From a checkpoint of a small self-supervised image encoder.
Training: adamw at rate 0.0021, 3900 steps, batches of 128.
Rows from block 5 of a small self-supervised image encoder, named by matrix and row number. Each number is 128 + 24 x the weight over its row's rms, rounded and kept within 0 to 255. All counts start at 0.
After each channel's rows are labels from the 100 images, of 14976, where the channel reaches its highest value: "responds to" is what is common among them; "colour at peak" is the nearest of a few named colours to the mean colour under the peak. Only what is clearly more common there than usual is listed. The data: photos of arthropod specimens (BIOSCAN-5M). In brackets: how many of the 100.
# conv: 3x3 conv (model.blocks.5.conv.weight, 160x160x3x3, each kernel summed), inputs 0-159

conv.100 [150 153 114 124 112 137 136 159 136 142 102 121 145  99 159 116 148 104  84  82 181 134 136 122 106 162  90 129 122 106 110 113 130 136 122  82 109 135 137 128 121  85 112  99 110 118 109 157 161 125 148 137 152 115 103 185 108  72 140 158  75 112 123 123 181 128 130 133 165 129 125 102 144 125 100 130  97 189  96 115  83 115  95  85  86 152 109 109 140 173 143 108 134  85 140 114 146 110 103 143 154 117 125 123 100 116 107 151 163 171 170 113 117 136 154 104 137 141 120 137 137 128 142 101 176 150 132 111 142 118  98 118 136 103 105 116 117 151 156 119 131 145 110 168 132 146 145  76 123 124 139 141 120 131 162 132 140 119 156 104]
responds to: order Hymenoptera (41)
colour at peak: grey (44)

conv.33 [116  45 132 139 105 156 113 139 152 138 166 153 132 127 110 166  44 113  94 101 135  80 124 119 105 110 158 139 152 124 131 139 116 129 131 131 125 119 119 153 154 122 115 126 101 130 123 139 116 142 125 116 125 121 128 128 137 141  81 127 131 176 138 125 151  93  79 142 105 147 155 159 139 101 128 131 146 111 134  97 170 138 104 109 147 109 110 120 151 114 139  72 100 118 130 104 154 151 145 131 143 140 130  51 164 128 133 137 102 119 118 118 159 121 125 138 138 121 137 133 126 114 127 157 159 103  98 140  81  92 125 128  86 107  82 104 124 154 137 123 137 115 133 105 118 102 113 157 105 116  99 133 126  81 114 107  60 158 101 131]
responds to: order Hymenoptera (46)
colour at peak: grey (28)

conv.91 [136 120 134 109 123 136 116  92 109  56  74 126 128 146 109 158 138 124 114 120 105 120  99 126 107 126 154 139 162 125 125  99 149 135 130 123 110 120 171 171  86  73 121 118 132 126 153 104 129 112 122  79 139 123 109  78  80 116 116 102 117 153 126  99 108 115 120 159 116 115 104  94  55 139 120 146 158 117 188 115 115 141 115 119  99 125  93 125  69 116 147 108 103 179 131 139 154  97  94 124 138  86 111 164 148 131 141 152 122 152 126 118 140 112 150 101 132 106 110  97 155 127 128 129 128 129 102  81 115 118 128 105 117 135 123 107 115  96 140 156 133  60 123 128 119 112  94 151 141 117 134 147 127 113 138 117 104 165 118 149]
responds to: order Hymenoptera (48)
colour at peak: white (65)

conv.155 [127 142 156 128 141 127 125 142 140 151 133 141 124  88 117 140 119 125 108  83 136 127 110 155 114 156 134 153 159 124  96 118 113 161 164 102 139 149 113 136 141 111 172 131 158 153 132 141 136 146 152  99 166  87 148 158 105 122 137 109  52  90 143 151 148  98 143 136 129 149 124 134 154 107 137 140 108 135  94  83 114 119 102  92  80 163 128 108 162 136 118 108 107 138 147 114  91 104 139 158 100 110 116 162  69 161  83  99 186 103 141  99 148 111  88 150 154 168 159 130 124 144 135  73  99 172 146 105 141 120 131 138 129 117 111  87 129 114 126 131 139 135 104 145 157 135  88 120 120 147 122 128 125 128  79 109 142 116 123 148]
responds to: order Hymenoptera (58)
colour at peak: grey (51)

conv.9 [135  81 150 121  85 121  97 107 103 131 140 136 148 109 144 123   5 101 129 117 126 129 125 139 121 109 128 105 122 136 130 107 116 142 116 158 131 143 131  99 132 143 128 136 138 113 143 126 135 143  93 134 108 130 129 127 132 128  59 130 103 116 132 113 123 129 136 111 138 112 114 131 139 107 109 140 113 137 131 115 173 123 135 139 134 119 133 139 124 138 127 127 134 130 147 134 124 111 163 140 139 110 140  90 102 131 111 126 101 105 136 132 129 116 110 152 144  96 151 102 130 125 150 165 141 125 120 122  49 126 103 103  56 133 120 128 133 132 143 114 142 108 163 131 129 125 111 115 137 119  61 148 126  58  96 146  24 124 140 150]
responds to: order Coleoptera (77)
colour at peak: black (41); brown (40)

conv.37 [127 118 118 106 111 141  47 101  88 127 134 133 138 102 173  81 129 146 136 152 103 159 134 135  66 132  95  64 132 126 113  76 155 132 106 133 111 138  97  70 157 135  94 165 139  94 139 124 152 123 126 131 104 112 115 110  94  86 124 123 131 135 106 112 127 151 140  81 141  84  80 119 119 115 146 142 169 168 120 118 110 108 147 144 136 141 145 113 167 159 126 150 108 101 134 102 132 144 143 101 145 114  99 124 136  99 142 148  99 100 153 139  74 133 110 158  97 121 123 107 120 130 155 119 128 113 134  98 103 110  99 103  92 152  87 123 126 134 144 134 122  98 145 127 110 128 142  98 104 115  92 140 148 138 111 160 129 125 128 109]
responds to: order Coleoptera (69)
colour at peak: black (58); brown (38)

conv.144 [129 118 128 136 116 132 111 131 143 147 134 125 133 151 152 106  87 123 144 130 181 134 158 143 169 144  87 127 147 119  52 126 126 143 117  79 144 141 131 104 118 151 134 133 115 122  98 129 141 141 152 109 144 133 146 153 139  89 119 105 135 113  89 156 153  98 122 123 134 123 116 129 179 108  86 136  83 169 112 140  94  96 133  72 151 181 137 149 154 155 145 107 182  79 146 132 107 133 167 142 134 132 155  80 130 125 108 152 138 147 150  66  98 154 150 151 117 128 143 128 144 161 156  68  89 131 154 104 111 157 111 140 156 122 160 139 129 144 133 128 122 147 110 136 127 154  97  95 153 133 124 148 126 104 143 121 151 136 105 125]
responds to: order Hymenoptera (62)
colour at peak: grey (73)

conv.139 [163 126 161 117 119 114 121 125 122 144 127 127 182 114 196 134 116  79 170 132 136 151 121 143 125 146 117 102 161 111 143 123 146 168 130 152 128 168 121 140 135 130 138 163 150 144 136 133 182 135 126 125 121 139 120 135 165 108 109 145 115 108 112 141 119 143 123 142 170 128 122 114 138 121 149 177 101 189 115 117 171 144 150 158 131 110 128 148 121 176 156 134 124 122 140 127 150 115 148 145 119 137 129 127 108 145 104 123 120  78 183 156 124  94  79 129 154 131 135 122 129 120 191 170 167 135 160 146 114 123 134 120 125 164 170 134 128 121 187 126 132 128 179 143 146 116 143 103 128 128 118 187 118 117  96 185 114 142 122 156]
responds to: order Coleoptera (41)
colour at peak: brown (61); black (37)

conv.5 [139 123 130 128 128 124 118 149 134 126 132 137 146 155 151 113 112 129 151 133 164 126 142 169 161 147  91 134 144 110  48 133 131 155 135  82 152 151 123 104 124 139 145 121 123 118  97 118 147 161 161 118 145 133 143 143 129  93 116 120 129 120 115 138 140  94  96 132 133 129 131 123 143  95 100 158  76 172 107 117 109 107 135  72 123 200 132 133 152 155 140  99 183  85 160 136 126 126 172 152 141 137 155 101 139 133 108 155 144 161 156  79 126 122 162 144 134 138 167 126 130 158 173  74 101 127 162  96 133 156 125 164 153 140 165 148 145 112 151 126 136 134 128 133 140 172 114  99 151 147 121 166 151 121 143 126 156 138  98 145]
responds to: order Hymenoptera (58)
colour at peak: grey (38)

conv.70 [ 92 140 133 117 116 117  87 133 114 109 118 110 127 101 131 124 124 158 103 109  78 133  83 133  55 125 143 151 154 123 156 121 103 133 114 134 115 138  87 142 136  60 133 129 140 131 159  99 126 117 152 137 162  90 106 102  73 130 137 117 112 120 128 104 106 145 147 134 129 116 100 106  83 118  97 135 138 127 118 100  80  97  92 156 103 123 134 126 110 120 121 137  70 137  93  67  88 118 104 143 107 152  64 153 135 128 126 120 122 119 123 139 132 128 115 129 121 101 111 125 111 121 132 106 127 134 149 170 107  64  98 146  89  95  90  87 117 117 128 149 131  76 131 119 140 109 136 127  78 124 118 128 111 120 113 144 119 107 116 129]
responds to: order Coleoptera (58)
colour at peak: brown (63)

conv.113 [116 132 161 118 129 112 123 155 129 143 120 116 166  97 180 126 134 102 132  96 132 166  88 139 106 162 115 123 136 104 159 132 155 163 132 159 127 167 116 137 135  85 142 138 156 153 161 135 178 128 146 147 154 103 122 137 131 118 127 143  82  89 113 140 121 163 154 136 174 135 123 107 139 132 107 167 111 184  98  95 133 139 118 161 117 113 130 143 123 172 140 156 106 122 120 112 104  96 129 147  86 133  96 128 105 154  88  94 145  80 172 141 128  83  79 120 146 128 136 129 111 135 169 143 130 161 172 138 127  90 129 120 121 113 138 121 108  94 169 129 134 117 160 148 155 107 134 107 109 125 132 171 120 137  90 188 132 134 132 146]
responds to: order Coleoptera (59)
colour at peak: brown (53); black (47)

conv.85 [ 93 104 162 130 139 160 121 135 141 158 144 175 146 128 126 187 113 100  86 105 135 118 115 164 107 134 182 132 135 153 130 134 144 161 128 125 159 148 129 170 138 135 144 136 152 159 162 150 131 143 139 116 155 106 102 157 103 165  79 126 106 137 157 142 165 123 139 155 132 144 140 173 153 115 119 155  75 132 118  88 212 147  89 136  95 138  94 113 146 130 141 107 108 155 155 114 112  99 157 172 129  94 108 133 117 155 121 140 123 108 139 128 152 133 112 144 166 133 170 120 141 156 146 132 128 137 140 136 108 129 140 134 110 107 132 115 172 129 154 142 171 125 134 131 150 142 108 136 132 139  82 156 123  89  96 134  97 128 122 175]
responds to: order Coleoptera (57)
colour at peak: grey (58)

conv.23 [102 135 123 168 123 144 134  88 139 130 138 103 137 121 104 104 152 196 118 132 116 100 122 111 132 110 125 121 143 154 148  98 127 120 113 132 132 118  73 100 160  64 120  66  93  81 110 131 121 139 111 134 120 129 120 129  44 116 108 144 155 147 134  96 132 134 107  95 123 113 132 146 101 113  87 117 154 106  88 105  97 107 128 115  98 152  98  84 141 119 105 128 111  46 151 101  92 137 128 131 140 130  82 109 156 109 165 136 101  97 109 123 138 120 105 138 132  99 122 164  72  98 113  93 115 107 129 123 106 107 115 166 129 114 104 140 135 117 126 115 112 108 116 128 123 149 127 135  95 106 126 136 147 125 137 116 129 117 135 104]
responds to: order Coleoptera (54)
colour at peak: brown (52); grey (44)

conv.109 [111 148 120 134 143  95 177 164 119  94  72  78 120 106 118 114 168 160 105  82 123 135 105  96 124 133 108 162 108 121 135 137 131 125 119 127 121 115 133 101  71 119 112 114 115 125 121  95 129 107 125 129 103 110  76 119 130 138 147 128  79 101 107 139 105 132 119 123 128 127 140  88 114 125 130 119 140 136 137 116 107 135  94 122 110 110  85  87  74 134  87 143 119 130 104 132 123 133  80 109 109  76 122 157 105 120 127 118 148 120 125  86 101 127 130  49 101 142 102 125 138 139 114 107  99 135 111 104 140 123 125 120 132  98 115 111 101 111 114  99  58 129 109 129 105 109  79 125 135 106 180 106 113 149 100 127 152 105 125  88]
responds to: order Hymenoptera (60)
colour at peak: grey (62)

conv.48 [ 97 124 152  84 122 121 112 132 116 133 133 108 153  93 162 134 118  98 123  94 120 155  78 127  89 160 125 121 135 103 142 123 140 149 126 148 118 154 117 144 135  63 138 141 140 148 147 135 156 120 144 155 159  95 127 132 104 118 117 137  89  77  95 129 118 161 148 142 161 124 102 104 132 122 110 144 108 172  95 104 131 124 104 156 106 109 138 150 132 163 142 154  92 107 124 106 104  83 137 148  74 144  67 123 121 152  89  94 142  89 150 136 120  80  83 150 133 119 122 118  97 135 150 142 138 151 165 127 107  71 117 119 104 112 124 107 101  92 149 151 135 103 145 148 145  92 156  92 110 116 115 152 122 120  92 165 116 140 138 126]
responds to: order Coleoptera (62)
colour at peak: black (51); brown (49)

conv.47 [ 77 125 134 143 130 122 137 129 120 107 136 137 108  54 107 134 139 151  70  95 119  91 120 130 105 115 136 159 149 150 148 117 129 140 132 128 117 129  99 107 113 100 142  96 130 124 149 111 112 122 128 114 110  93  88 117  96 158 124 103  86 129 158 126 122 113 135 105 107 138 143 148 122  95  83 127 140 121 140  65 140 126 100 123  94 117  87 101 113 111  74 103 108 136 122 121 132 115 131 143 129 130 124 121 110 137 127 108 127  56 117 131 143 134  68 117 145 123 116 113 118  90 121 115 115 139  97 119 127  83 110 101 110  93  34  95 140 140 115 106 121 104 117  97 129 115  89 148 115 128 134 120  76 111  84 116 119 113  95 130]
responds to: order Coleoptera (78)
colour at peak: grey (65); brown (28)

conv.132 [143 175 117  96 145  83  95 107 108 110 131 118 108 116 112 131 168 103 114 136 104 129 108 144  69 123 140 127 188 109 139 117  97 115 123 111 135 111 117 148  80 106 123 138 133 125 135 101 108 143 142  96 145 129 109 128 102 117 150 116 127 120 162 143 140 130 133 135 101 127 105 125 104 131 135 117 153 104 147 139  48 115 129 118 112 125 118  68  86 104  80 140  94 113 112 117  83  99 143 144 153  87  72 183 162 139 127 141 125 122 112 139 146 147 112 111 120 116 142 119 143  91 114  76  40 121 139  93 142 105 120 140 125 135  83 122 131  93 115 128 110  99 123 128 136 127 123 121 109 145 111  96 116 144 130 105 149 100 142 133]
responds to: order Hymenoptera (54)
colour at peak: white (61)

conv.8 [133 152 106 117 109  85 127 132 111  92  75  99 111 114 117 126 167 147 123 133 133 113 128  97 125  99 129 128 101  96 141 117 134 111 122 134 102  97 119 128  62  96 118 155  96 122  99  95 121  93 114 105  99 106 112  98 151 128 129 112 107 103 102 107 115 130 102 124 113 127 127 113 107 128 102 120 158 119 151 112 131 110 139 108 131 121 114 111  69 122  99 125 116 124 125 128  96 135  67  99 171 109 135 136  95 104 143 123 102  68 118 120 149 177  67  49 111 120  88 137 139 139 117 122 110  97  89 105 150 118 103 121 132 124  95 140 108 127 118  97  86 115 128 107 106 116  70  96 117 117 142 104 130 135  93 112 136 113 119 103]
responds to: order Hymenoptera (48)
colour at peak: grey (37)

conv.77 [106  73 133 120 121 142 124 134 120 123 149 167 116  96  93 171 122  95  95  68 133  80  45 135 133 131 160 129 135 102 138 140  56 130 125 105 132 120 145 182 145 133 150 110 116 169 115 134 103 118 121 139 143 107 122 126 137 135  99  95 108 148 130 146 133  84  93 174  98 132 127 141 142  97 131 123 109 110 146 139 124 131  85 109 120 109 119 108 146 112  93  85  83 127 137 135 126 106 152 149 125 165 109  98 134 150  70 127 115 129 101 128 133 108 115 148 133 125 129  94 132  77 121 136 131 120 112 128 108 108 130 108 138  91  72  67 128 119 117 142 143 135 117  97 127 107 125 157 136 123 142 120 118 122 108  93 123 122  94 146]
responds to: order Hymenoptera (48)
colour at peak: white (76)

conv.119 [132 153 143 129 121 108 139 142 108  90  86  89 147 126 139 144 155 173 150 155  97 136 108 116 102 122 159 153 156 137 184 153 147 137 120 154 123 142 129 155 117 120 137  93 139 141 156 102 141  97 139 158 150 129  95 105 104 156 158 150 155 137 121  97 101 164 134 144 140 128 115 104  76 173 141 142 164 130 141 127  91 115 141 191 114 115 110 111  79 129  83 149 109 125 115 108 109 144  48 141 141 101  83 167 129 141 174 145  98 130 133 167 143 145 124  93 125  98  87 119 114 125 139 130 112 132 132 136 119 107 104 170 100 133 127 137 137 112 149 114  89  76 156 135 141 119 144 129 107 110 150 141 113 129 126 161 116 112 139 121]
responds to: order Coleoptera (84); family Coccinellidae (25)
colour at peak: black (52); brown (48)

conv.55 [ 88 138 149  98 129 114 128 152 124 136 116  96 153  98 160 133 127 115 111  86 132 157  93 129 104 169 129 135 123  96 155 139 138 147 137 164 120 159 119 143 126  71 144 122 142 152 146 137 157 120 155 161 174 102 128 136 101 126 132 149  82  64  89 135 127 161 154 145 170 136 115 103 137 130 103 143 111 175  89 109 119 124 100 161 105 124 137 142 122 168 136 171 112 105 125 115 105  94 111 149  61 132  87 124 113 152  91  79 152 114 147 138 136  78 110 127 133 127 118 127  90 129 150 132 123 158 178 112 122  83 119 127 117  94 141 116 104  78 148 126 119 125 141 153 154 101 138  93 121 121 131 149 121 134 108 164 128 134 148 123]
responds to: order Coleoptera (68)
colour at peak: brown (52); black (47)

conv.95 [109 135 136  87 119 133  80 138 110 130 126 131 133 121 143  98 135 147 113 121  91 138  68 136  42 115 113 101 142 101 129  83 150 143 111 129 109 143 121 102 164  36 124 134 134 118 149 116 138 124 134 127 134 126 133 111  57  88 136 112 115 120 115 106 107 138 163 103 136 101  80  96 100 121 133 146 140 139 124 127 102 111 114 142  87 104 145 146 135 136 138 144  83 106  97  95 119 111 136 118 118 171  62 134 161 112 130 132 127 135 140 146  98 128 124 159 129 111 123 129  86 134 149 121 136 133 125 127 125  48 116 147 109 133  94 108 105  98 137 155 152  96 131 121 135 103 163  97 124 133 120 143 133 131 144 142 141 144 117 129]
responds to: order Coleoptera (92); family Coccinellidae (38)
colour at peak: black (58); brown (42)

conv.49 [106 135 140 146  97 120 125 121 125 121 131 101 162  45 149 130 123 130 116  99 127 140 131 104 112 126 136 135 139 123 164 124 131 136 123 152  98 139 118 136 121  98 122 107 123 131 133 131 160 108 140 175 148  98  86 134 122 136 115 179 107  93  92 111 122 166 128 134 168 135 133 135 114 146  91 138 113 144 107  95 135 105 123 164 125 105 131 128 106 148 120 148 137  90 133 101 109 122  85 134 110 156 139 123  97 133 128 111 105  53 143 152 138 115  51 107 134 101  81 129  99 113 137 143 152 130 123 132 107  77  96 139  99  90 102 133 117 133 158 119 113  98 147 153 132 109 162  67  97  97 115 152 135 109  88 157  97  95 153 110]
responds to: order Coleoptera (69)
colour at peak: brown (64); black (33)

conv.52 [108  67 113 117 110 156 118 140 123 137 149 139 119 134 112 129  53 133  95  89 129  77  86 112  82  98 131 122 143 114 135 113 117 121  92 110 132 106 167 143 124 115  94 122  88 120 111 131 112 139 114 135 119 118 135  99 123 121  80 114 129 172 131 124 121 104  80 136  95 120 141 159 124 118 123 123 175 103 158 117 145 154  97  98 133  98 101 117 132 107 149  80 105 152  96 132 139 152 136 129 116 153 125  73 155 111 115 134  78 134 113 139 156 131 131 117 105 104 119 103 124 103 127 154 146  97  87 138  78 110 123  97  95 102  82  94 105 133 128 156 124 138 147  94 110 105 135 162 150 120 121 118 135  95 123  94  84 159 118 124]
responds to: order Coleoptera (46)
colour at peak: white (68)

conv.130 [134 136 149 130 144 113 138 149 125 121 111 114 175 109 194 135 138 115 136 118 131 174 114 141 128 149 128 128 142 129 167 135 153 154 131 165 140 151 123 145 133 111 130 142 166 140 165 118 187 123 136 138 145 111 130 118 149 132 153 149 109 101 130 126 115 183 145 144 162 128 127 112 110 141 133 177 109 174  95  82 119 156 125 177 124 123 128 149 102 160 156 153 129 136 126 131 113 123 104 137 110 132 118 117 108 142 111 113 123  79 189 161 135  90  83  94 141 124 123 134 114 155 176 148 141 141 176 144 136 120 151 151 137 122 149 130 127 110 193 134 132 131 190 132 147 126 135 109 132 116 130 176 130 152  90 205 134 137 129 150]
responds to: order Coleoptera (72)
colour at peak: brown (60); black (38)