A small self-supervised image encoder, trained from scratch: adamw at rate 0.0021.
Rows from block 6 of a small self-supervised image encoder, named by matrix and row number. Each number is 128 + 24 x the weight over its row's rms, rounded and kept within 0 to 255. All counts start at 0.
After each channel's rows are labels from the 100 images, of 14976, where the channel reaches its highest value: "colour at peak" is the nearest of a few named colours to the mean colour under the peak. Only what is clearly more common there than usual is listed. The data: photos of arthropod specimens (BIOSCAN-5M).
# conv: 3x3 conv (model.blocks.6.conv.weight, 160x160x3x3, each kernel summed), inputs 80-159

conv.1 [ 99  83  75 131 152 164 147 136 119  99 118 113  97 110 144 100 130 135 120 129 142 140 136 126 169 123 129 103 126  98 113  93  63 116 125 122 148 207  80 114 144 193  87 107  96 137 144 162 150 157 116 144 121 129 111 117 142 140 108 135 124  89 142 156 128 128 110  84 131 115  79 159 123 125 134  96 128 129 140 128]
colour at peak: brown; grey

conv.106 [116  97 119 131 116 133  98 112 104 117 152 118 115  73 105 156 117 127 137 102  92  95  85 111 114  96 146 117 107  92  92  80 109  87 109 106 107 118 117 112 112 153 101 115 123 137 119 116  95 136  96  72 145  93 114 131  93 125 119  97 128 121 125 140 130 133 126 129 127 112 126 127  82  94 118 125 131 119  80  93]
colour at peak: white

conv.7 [121 146 100 123 144 133 133  86 136 139  94 139 140 132 104 140  81 114 126 148 100 138 102 133 137 124  72 135  92 124 146  90 106 141 135 123 132 151  94 199 108 129  90  82 154  91 133 141  75 144 169 117 110 145 190 139 112 120 157 138 138 111 123 146 109 193 122 120 110 144 109 102 147 157  88 100 138 131 159 151]
colour at peak: brown; black

conv.24 [137 122 142 131 118 146 140 106 147 108 132 139  86  59 144 119 130 138 135 122 114 124  83 126 110  68 149 103 109  74 101  70 129  98 118  76 103 102 133 102 106 101  94 127 139 129 132 155 101 140 112 115 135 128 118 122 104  86 101 124 128 131 132 117 146 121 154 144 129 112 125 126  81  95 122 115 121 121  73  63]
colour at peak: white

conv.46 [153 152  69 160 104 108 148 172 161  95 128 142 130 119 103 114 141 153 117 109 157 152 158 119 113 117 157 122 116 120 109 124  93 120 109 124 121 151 120 141 199 134 135 168 126  74 105 136 174  92 123 134  85 124 135 106 167 122 137 128 130 114 111 107  87 117  92 141 124 174  93 125 158 158 168 121  62 136 113 144]
colour at peak: grey; brown

conv.159 [123 126 132 146  86 151 154 151 141 118 134 138 119 126 117 133 131 122 161 130 116 144 109 129  98 134 134  90 107 108 138 132 133 167 135 146 113 142 107 179 154 158 111 104 126 111 112 159 142 123 159 144  84 165 143 130 109 141 169 185 112  94 138 107  96 168  96 143 134 118  87 137 134 115 114 111 105 132 117 142]
colour at peak: black; brown

conv.103 [169 139  95 109  92 109 126  84  89 125 107  91 114 109 167 109 104 115 165 115 113 128 151 111  95 160 119  96 136  97 114  90  95 120 118 106 186 165  74 134 124  98 102 107 131 113 114 133  83 117 130 119  71 123 153 107 140 100 131 124 156 162 160 126 110 130 160  83 114 102 164  92 102 150  97 109  94 125 110 132]
colour at peak: brown; grey

conv.60 [122 154 140 151 132 124 151 139 156 158 151 180 147 136 118 130 104 117 157 140 157 138 158 141 122 133 146 144 126 165 138  62 162 132 125  94 117 124 167 186 136 107  78 134 181 143 130 138 144 149 170 169 151 159 151 119 162 128 148 139 130 120 142 102 120 155 160 154 116 126 108  72 156 148 139 101 142 140 150 161]
colour at peak: grey

conv.39 [162 133 111 147 136  97 162 141 147 112 113 154 105 128 128 125  65 123 142 128 151 132 158 152  96 160 124 195 135 143 134  91 138 144 145 102 148 142 145 149 142  94  63 112 137 125 147 142 147 139 164 149 122 169 135  97 180 123 134 177 127  99 128 121 166 120 129 105  94 152 109  58 150 103 149  71 129 139 130 115]
colour at peak: brown

conv.40 [113 126 111 193 116 140 143 157 202 126 138 207 135 126 102 112 125  86 142 121 150 105 122 123 142  97 153 106 103 146 125 108 103 124 121 101 158 120 137 156 117 110 118  94 150 119 121 126 179 155 136 120  85 128 180  88 161 130 132 123  92  79 145 103 121 162 108 123 141 145 105 120 107 109 138 111 147 101 146 147]
colour at peak: brown

conv.154 [100 158  88 119  81 105 152 101  93 119  63  87 130 136 150 122 109 113 108 147 128 111 123 133 125  92 105  84  77 105 142 117 129 147 143 127 131 174  96 177 101 141 123  34 103  97  88 149 122 134 164 150 114 151 143 131 127 119 146 146 139  95 103 125 110 148 118 116 152 113 106 131 126 130 100 112 112 103 139 130]
colour at peak: brown

conv.31 [116 121 141 134 126  98 103 122 112 115 144  99  95  85 136 111 133 134 107 110 137 103  94 120 124 101 127 124 129  94 102 124 106  86 103 105  86  91 115  85 132 120 134 128 107 148  90 109 139 135  90 105 116 101  81 121  93 125  94  98 135 142 130  98 119  76 149 131 143 121 137 129  89 110 143 128 125 127 138  80]
colour at peak: white

conv.102 [101 132 135 130 130 137 133  61  88 143  84  83 112 139 150 114 137  86 107 165 105 110  98 124 102 126  72 121 131 103 157 126  73 142 150 132 120 137  88 147 120 108 142 107 114 108 140 141  76 116 162 118  94 160 123 115 112  85 112 129 134 170 119 162 149 129 105 122  91 102 153 127 133 109  65 135 121 111 118 146]
colour at peak: grey; brown

conv.22 [166 112  80  79  98 103 145 103 103 100 135 114 144 131 145 105 112 122 171 105 130 125 123  70 120 137 100  95 100 127 120 141 116 146 141 149 150 161 157  90  70 149  95 114 142 135 129 135  91 112 117 139 115 125 147 140 134 125 113 166 120 123 119 150 130 124 116  95  88  98 135 119 145 149 126 105 107  97 109 128]
colour at peak: brown

conv.16 [113 172 171 102 119 109 115 122 122 129 115 151 145  97 132  58 140 106 132 137 119 149 131 131 141 121 125 102 137 156 118 101 167  92 114  91 126 152 115 133 111 149 126  92 135 145 117 107 127 148 123 113 189  89 114 104 151 134  84  96 117 166 160 129 133 115 134 151 123 115 146 125 155 192 126 125 160 128 149 123]
colour at peak: white

conv.110 [155 155  88 109 179 131 147 128 122 149 136 110 105 116 157 133 121 142 154 102 123 145  98 120 118 128 129  90 143 145 102  95 161 134 119 113 185 135 136 137  91 129  78 137 136 160 121 141 118 136 120 129 113 121 180 152 100 131 179 153 139 130  98 147 107 155 127  85 150 131 113 114 117 149 116 103  69 135 118 118]
colour at peak: grey; brown

conv.75 [122 122 129 118 148 113 160 108 121 137 100 148 156 173 139 152 107 125  96 158 161 124 128 122 153 108 114 146 141 119 169 182 140 172 188 175 116 151 130  99 130 129 156 111 134 141 155 147 144 133 153 143 153 167 108 109 143 114  97 172 104 109  97 164 165 109 119 123 142 125 126 142 123 125 139 149 140 101 148 116]
colour at peak: brown; grey

conv.123 [ 86 110 128 139 136 127  99 113 113 184 132 122 128  80 130 156 122  99 136 107 101 100  81 115 119  85 104 133 115  78 101 116 112 103 116 126 134 131 110 109  76 133 124 122 127 115 116 125 102 137 112  90 169 108 111 140  83 108 114 121 102 128 116 122 113 138 115 133 147 123 140 126  98 145 112 131 118  99 142  67]
colour at peak: white

conv.99 [110 110 135 130 130 139 112 106 107 121 143 123 101  51 124 146 131 126 139 113 125 104  89 128 123  82 153 118 107  84  99  66 123 101 110  77 109 109 129 115  90 142  90 127 130 130 112 135  79 143 116  99 158 123 120 132 102 113 112 121 117 128 134 103 120 142 143 140 126 121 132 122  81 116 128  98 132 121  80  89]
colour at peak: white

conv.127 [142 115 135 132 120 140 155 116 148 104 154 131  59  62 133 128 118 141 146 127 122 123 104 121 115  82 136 135 102  84 114  61 124 101 126  83 101 116 129 136 102 129  61 124 134 138 117 151 148 128 122 113 119 133 124 111 108 120 126 135 148 111 137 136 130 142 142 150 137  98 111 112  79  67 118  88 130 145 110  85]
colour at peak: white

conv.105 [128 123  97 187  90 126 138 172 170 120 131 174 155 127  86 122 116  88 159 110 125 141 144 100 128 160 136  93 132 139 120 129 130 145 127 135 127 134 141 133 165 113 140 130 140 117 122 113 154  99 143 144 106 142 139 106 143  95 135 159  93 131 112 116  97 129 116 133 101 112 139 120 124 124 115 134 149  93 113 131]
colour at peak: grey; brown

conv.65 [156 149 163 148 139 125 148 113 129 107 153 119  98 114 157 108  96 134 175 129 100 131 102 149 154 124 122 124 107 111 124  77 140 140 130  94 114 144 125 154 131  89  90 135 133 164  95 133 100 140 149 128  97 138 157 108 103 119 130 139  85 171 149 128  55 152 140 128 120 118 145  73  78 152 106 111 153 110 113 130]
colour at peak: black; brown

conv.15 [154 128 141 108 157 133 105 116 104 132 106 109 114  93 149 144 123 102 114 115  60 137  82 141 155 113  85 103 130  84  96 118 120 110 128 148 135 143 126  92 132 147 137 113 109 110 136 141  66 137  97  89 151 111 117 135  94 137 109 128 120 148 116 120 133 109 112 143 165 145 136 140 127 128  87 142 137 124 106  79]
colour at peak: white

conv.138 [153 143  93 102 142 140 133 113 109 134  93 132  90  99 153 112 106 100  91 128 118 174 122 116 178 110  84  90 120 118 116 101 132 112 120 129 166 186 110 146 128 167  94 111  91 136 133 125 140 152 118 109 157 115 125  96 140 139 123 116 119 105 136 146 109 133 114 128 112  92 107 133 146 148 112 123 139 118 192  98]
colour at peak: white

conv.14 [ 96 105  78 120 131 115 140 111 118 120  45 102 122 135 134 134 102 100  81 145 128 119 108 109 144  97  96 139  80  90 140 141 106 136 145 142 113 163  88 128 103 135 127  79  99  71 139 141 101 108 143 122 146 138 108 103 122 125 111 134 110 101  68 173 139 132  93 101 119 121 114 135 112  88 104 121 102  74 128 104]
colour at peak: brown

conv.122 [166 136 143 130 142 144 141 140 125 103  85 134  76  95 150  84 116  84 134 131 120 141 105 145 163 155 139 132 104 146 114  44 149 126 124  70 168 127 150 127 104  91  85 146 125  85 128 136  90 134 134 136 114 139 183 145 115 103 113 135 137 154 119  78 117 109 123 117 102 129 134 112 120 140 103 112 145 126  77 106]
colour at peak: brown

conv.67 [160 122 108 144 132  84 159 142 146 130 106 149  93 124 132 104  57 116 137 124 152 132 169 150 104 154 108 189 131 136 133  94 139 136 142 106 144 144 139 134 142 102  59 104 133 121 148 140 158 142 152 139 119 160 122  79 184 129 114 165 122  98 126 115 160 107 139 101 113 150 111  50 136 105 155  65 133 129 147 108]
colour at peak: brown; grey

conv.86 [145  96  98 120 130  99 146 111 127 143 127 152 168 158 110 143  96 113 122 133 131 113 153  89 162 112 101 148 131 123 137 132 129 146 142 138 131 151 135 127 127 158 123 119 133 115 140 130 126 133 138 130 149 138 136  65 144 141 120 144  46  99 107 153 148 147 126 142 134 104 120 130 112 119 116 112 139  65 138 149]
colour at peak: brown; black

conv.156 [105 119 104 142 161 132 177 137 131  89 105 139  93 146 130 144 115 144 104 153 145 143 146 148 143 142 129 156 133 134 162 150 122 156 166 160 124 155 136 121 128 145 136 121  85 113 152 162 136 136 158 118 135 168 100  81 168 120 114 166  95 109  84 107 166 109 116 105 122 159 113 131 142 102 139 147 125 122 112 113]
colour at peak: grey

conv.42 [124 127 118 119 119 108 141 123 127 137 153 117 122 134 132 145  99 148 149 131 114 110  47 138 142 109 116 132 123 133 134 130 120 150 133 134  88 147 130 157 134 135 106 121 117 145  90 137 132 120 142 140  87 150 129  93  63 133 145 159  93  93 112 119 101 144  72 128 116 135  90 126 127 104 102 100 138 114 132 140]
colour at peak: brown; black

conv.43 [164 132 100 114 144 133 161 118 117 138 103  96 117 161 136 119 119 162 117 150 118 119 128 102 107 142 116 119 127 124 156 171 122 166 168 151 132 158 110 112 122 126 126 104  73  94 100 137 132 104 146 152  90 151 121  75 131 120 122 169 102 140 110 106 135 125 103 126 116 118 127 158 119 124  94 130 101 114 104 123]
colour at peak: brown; black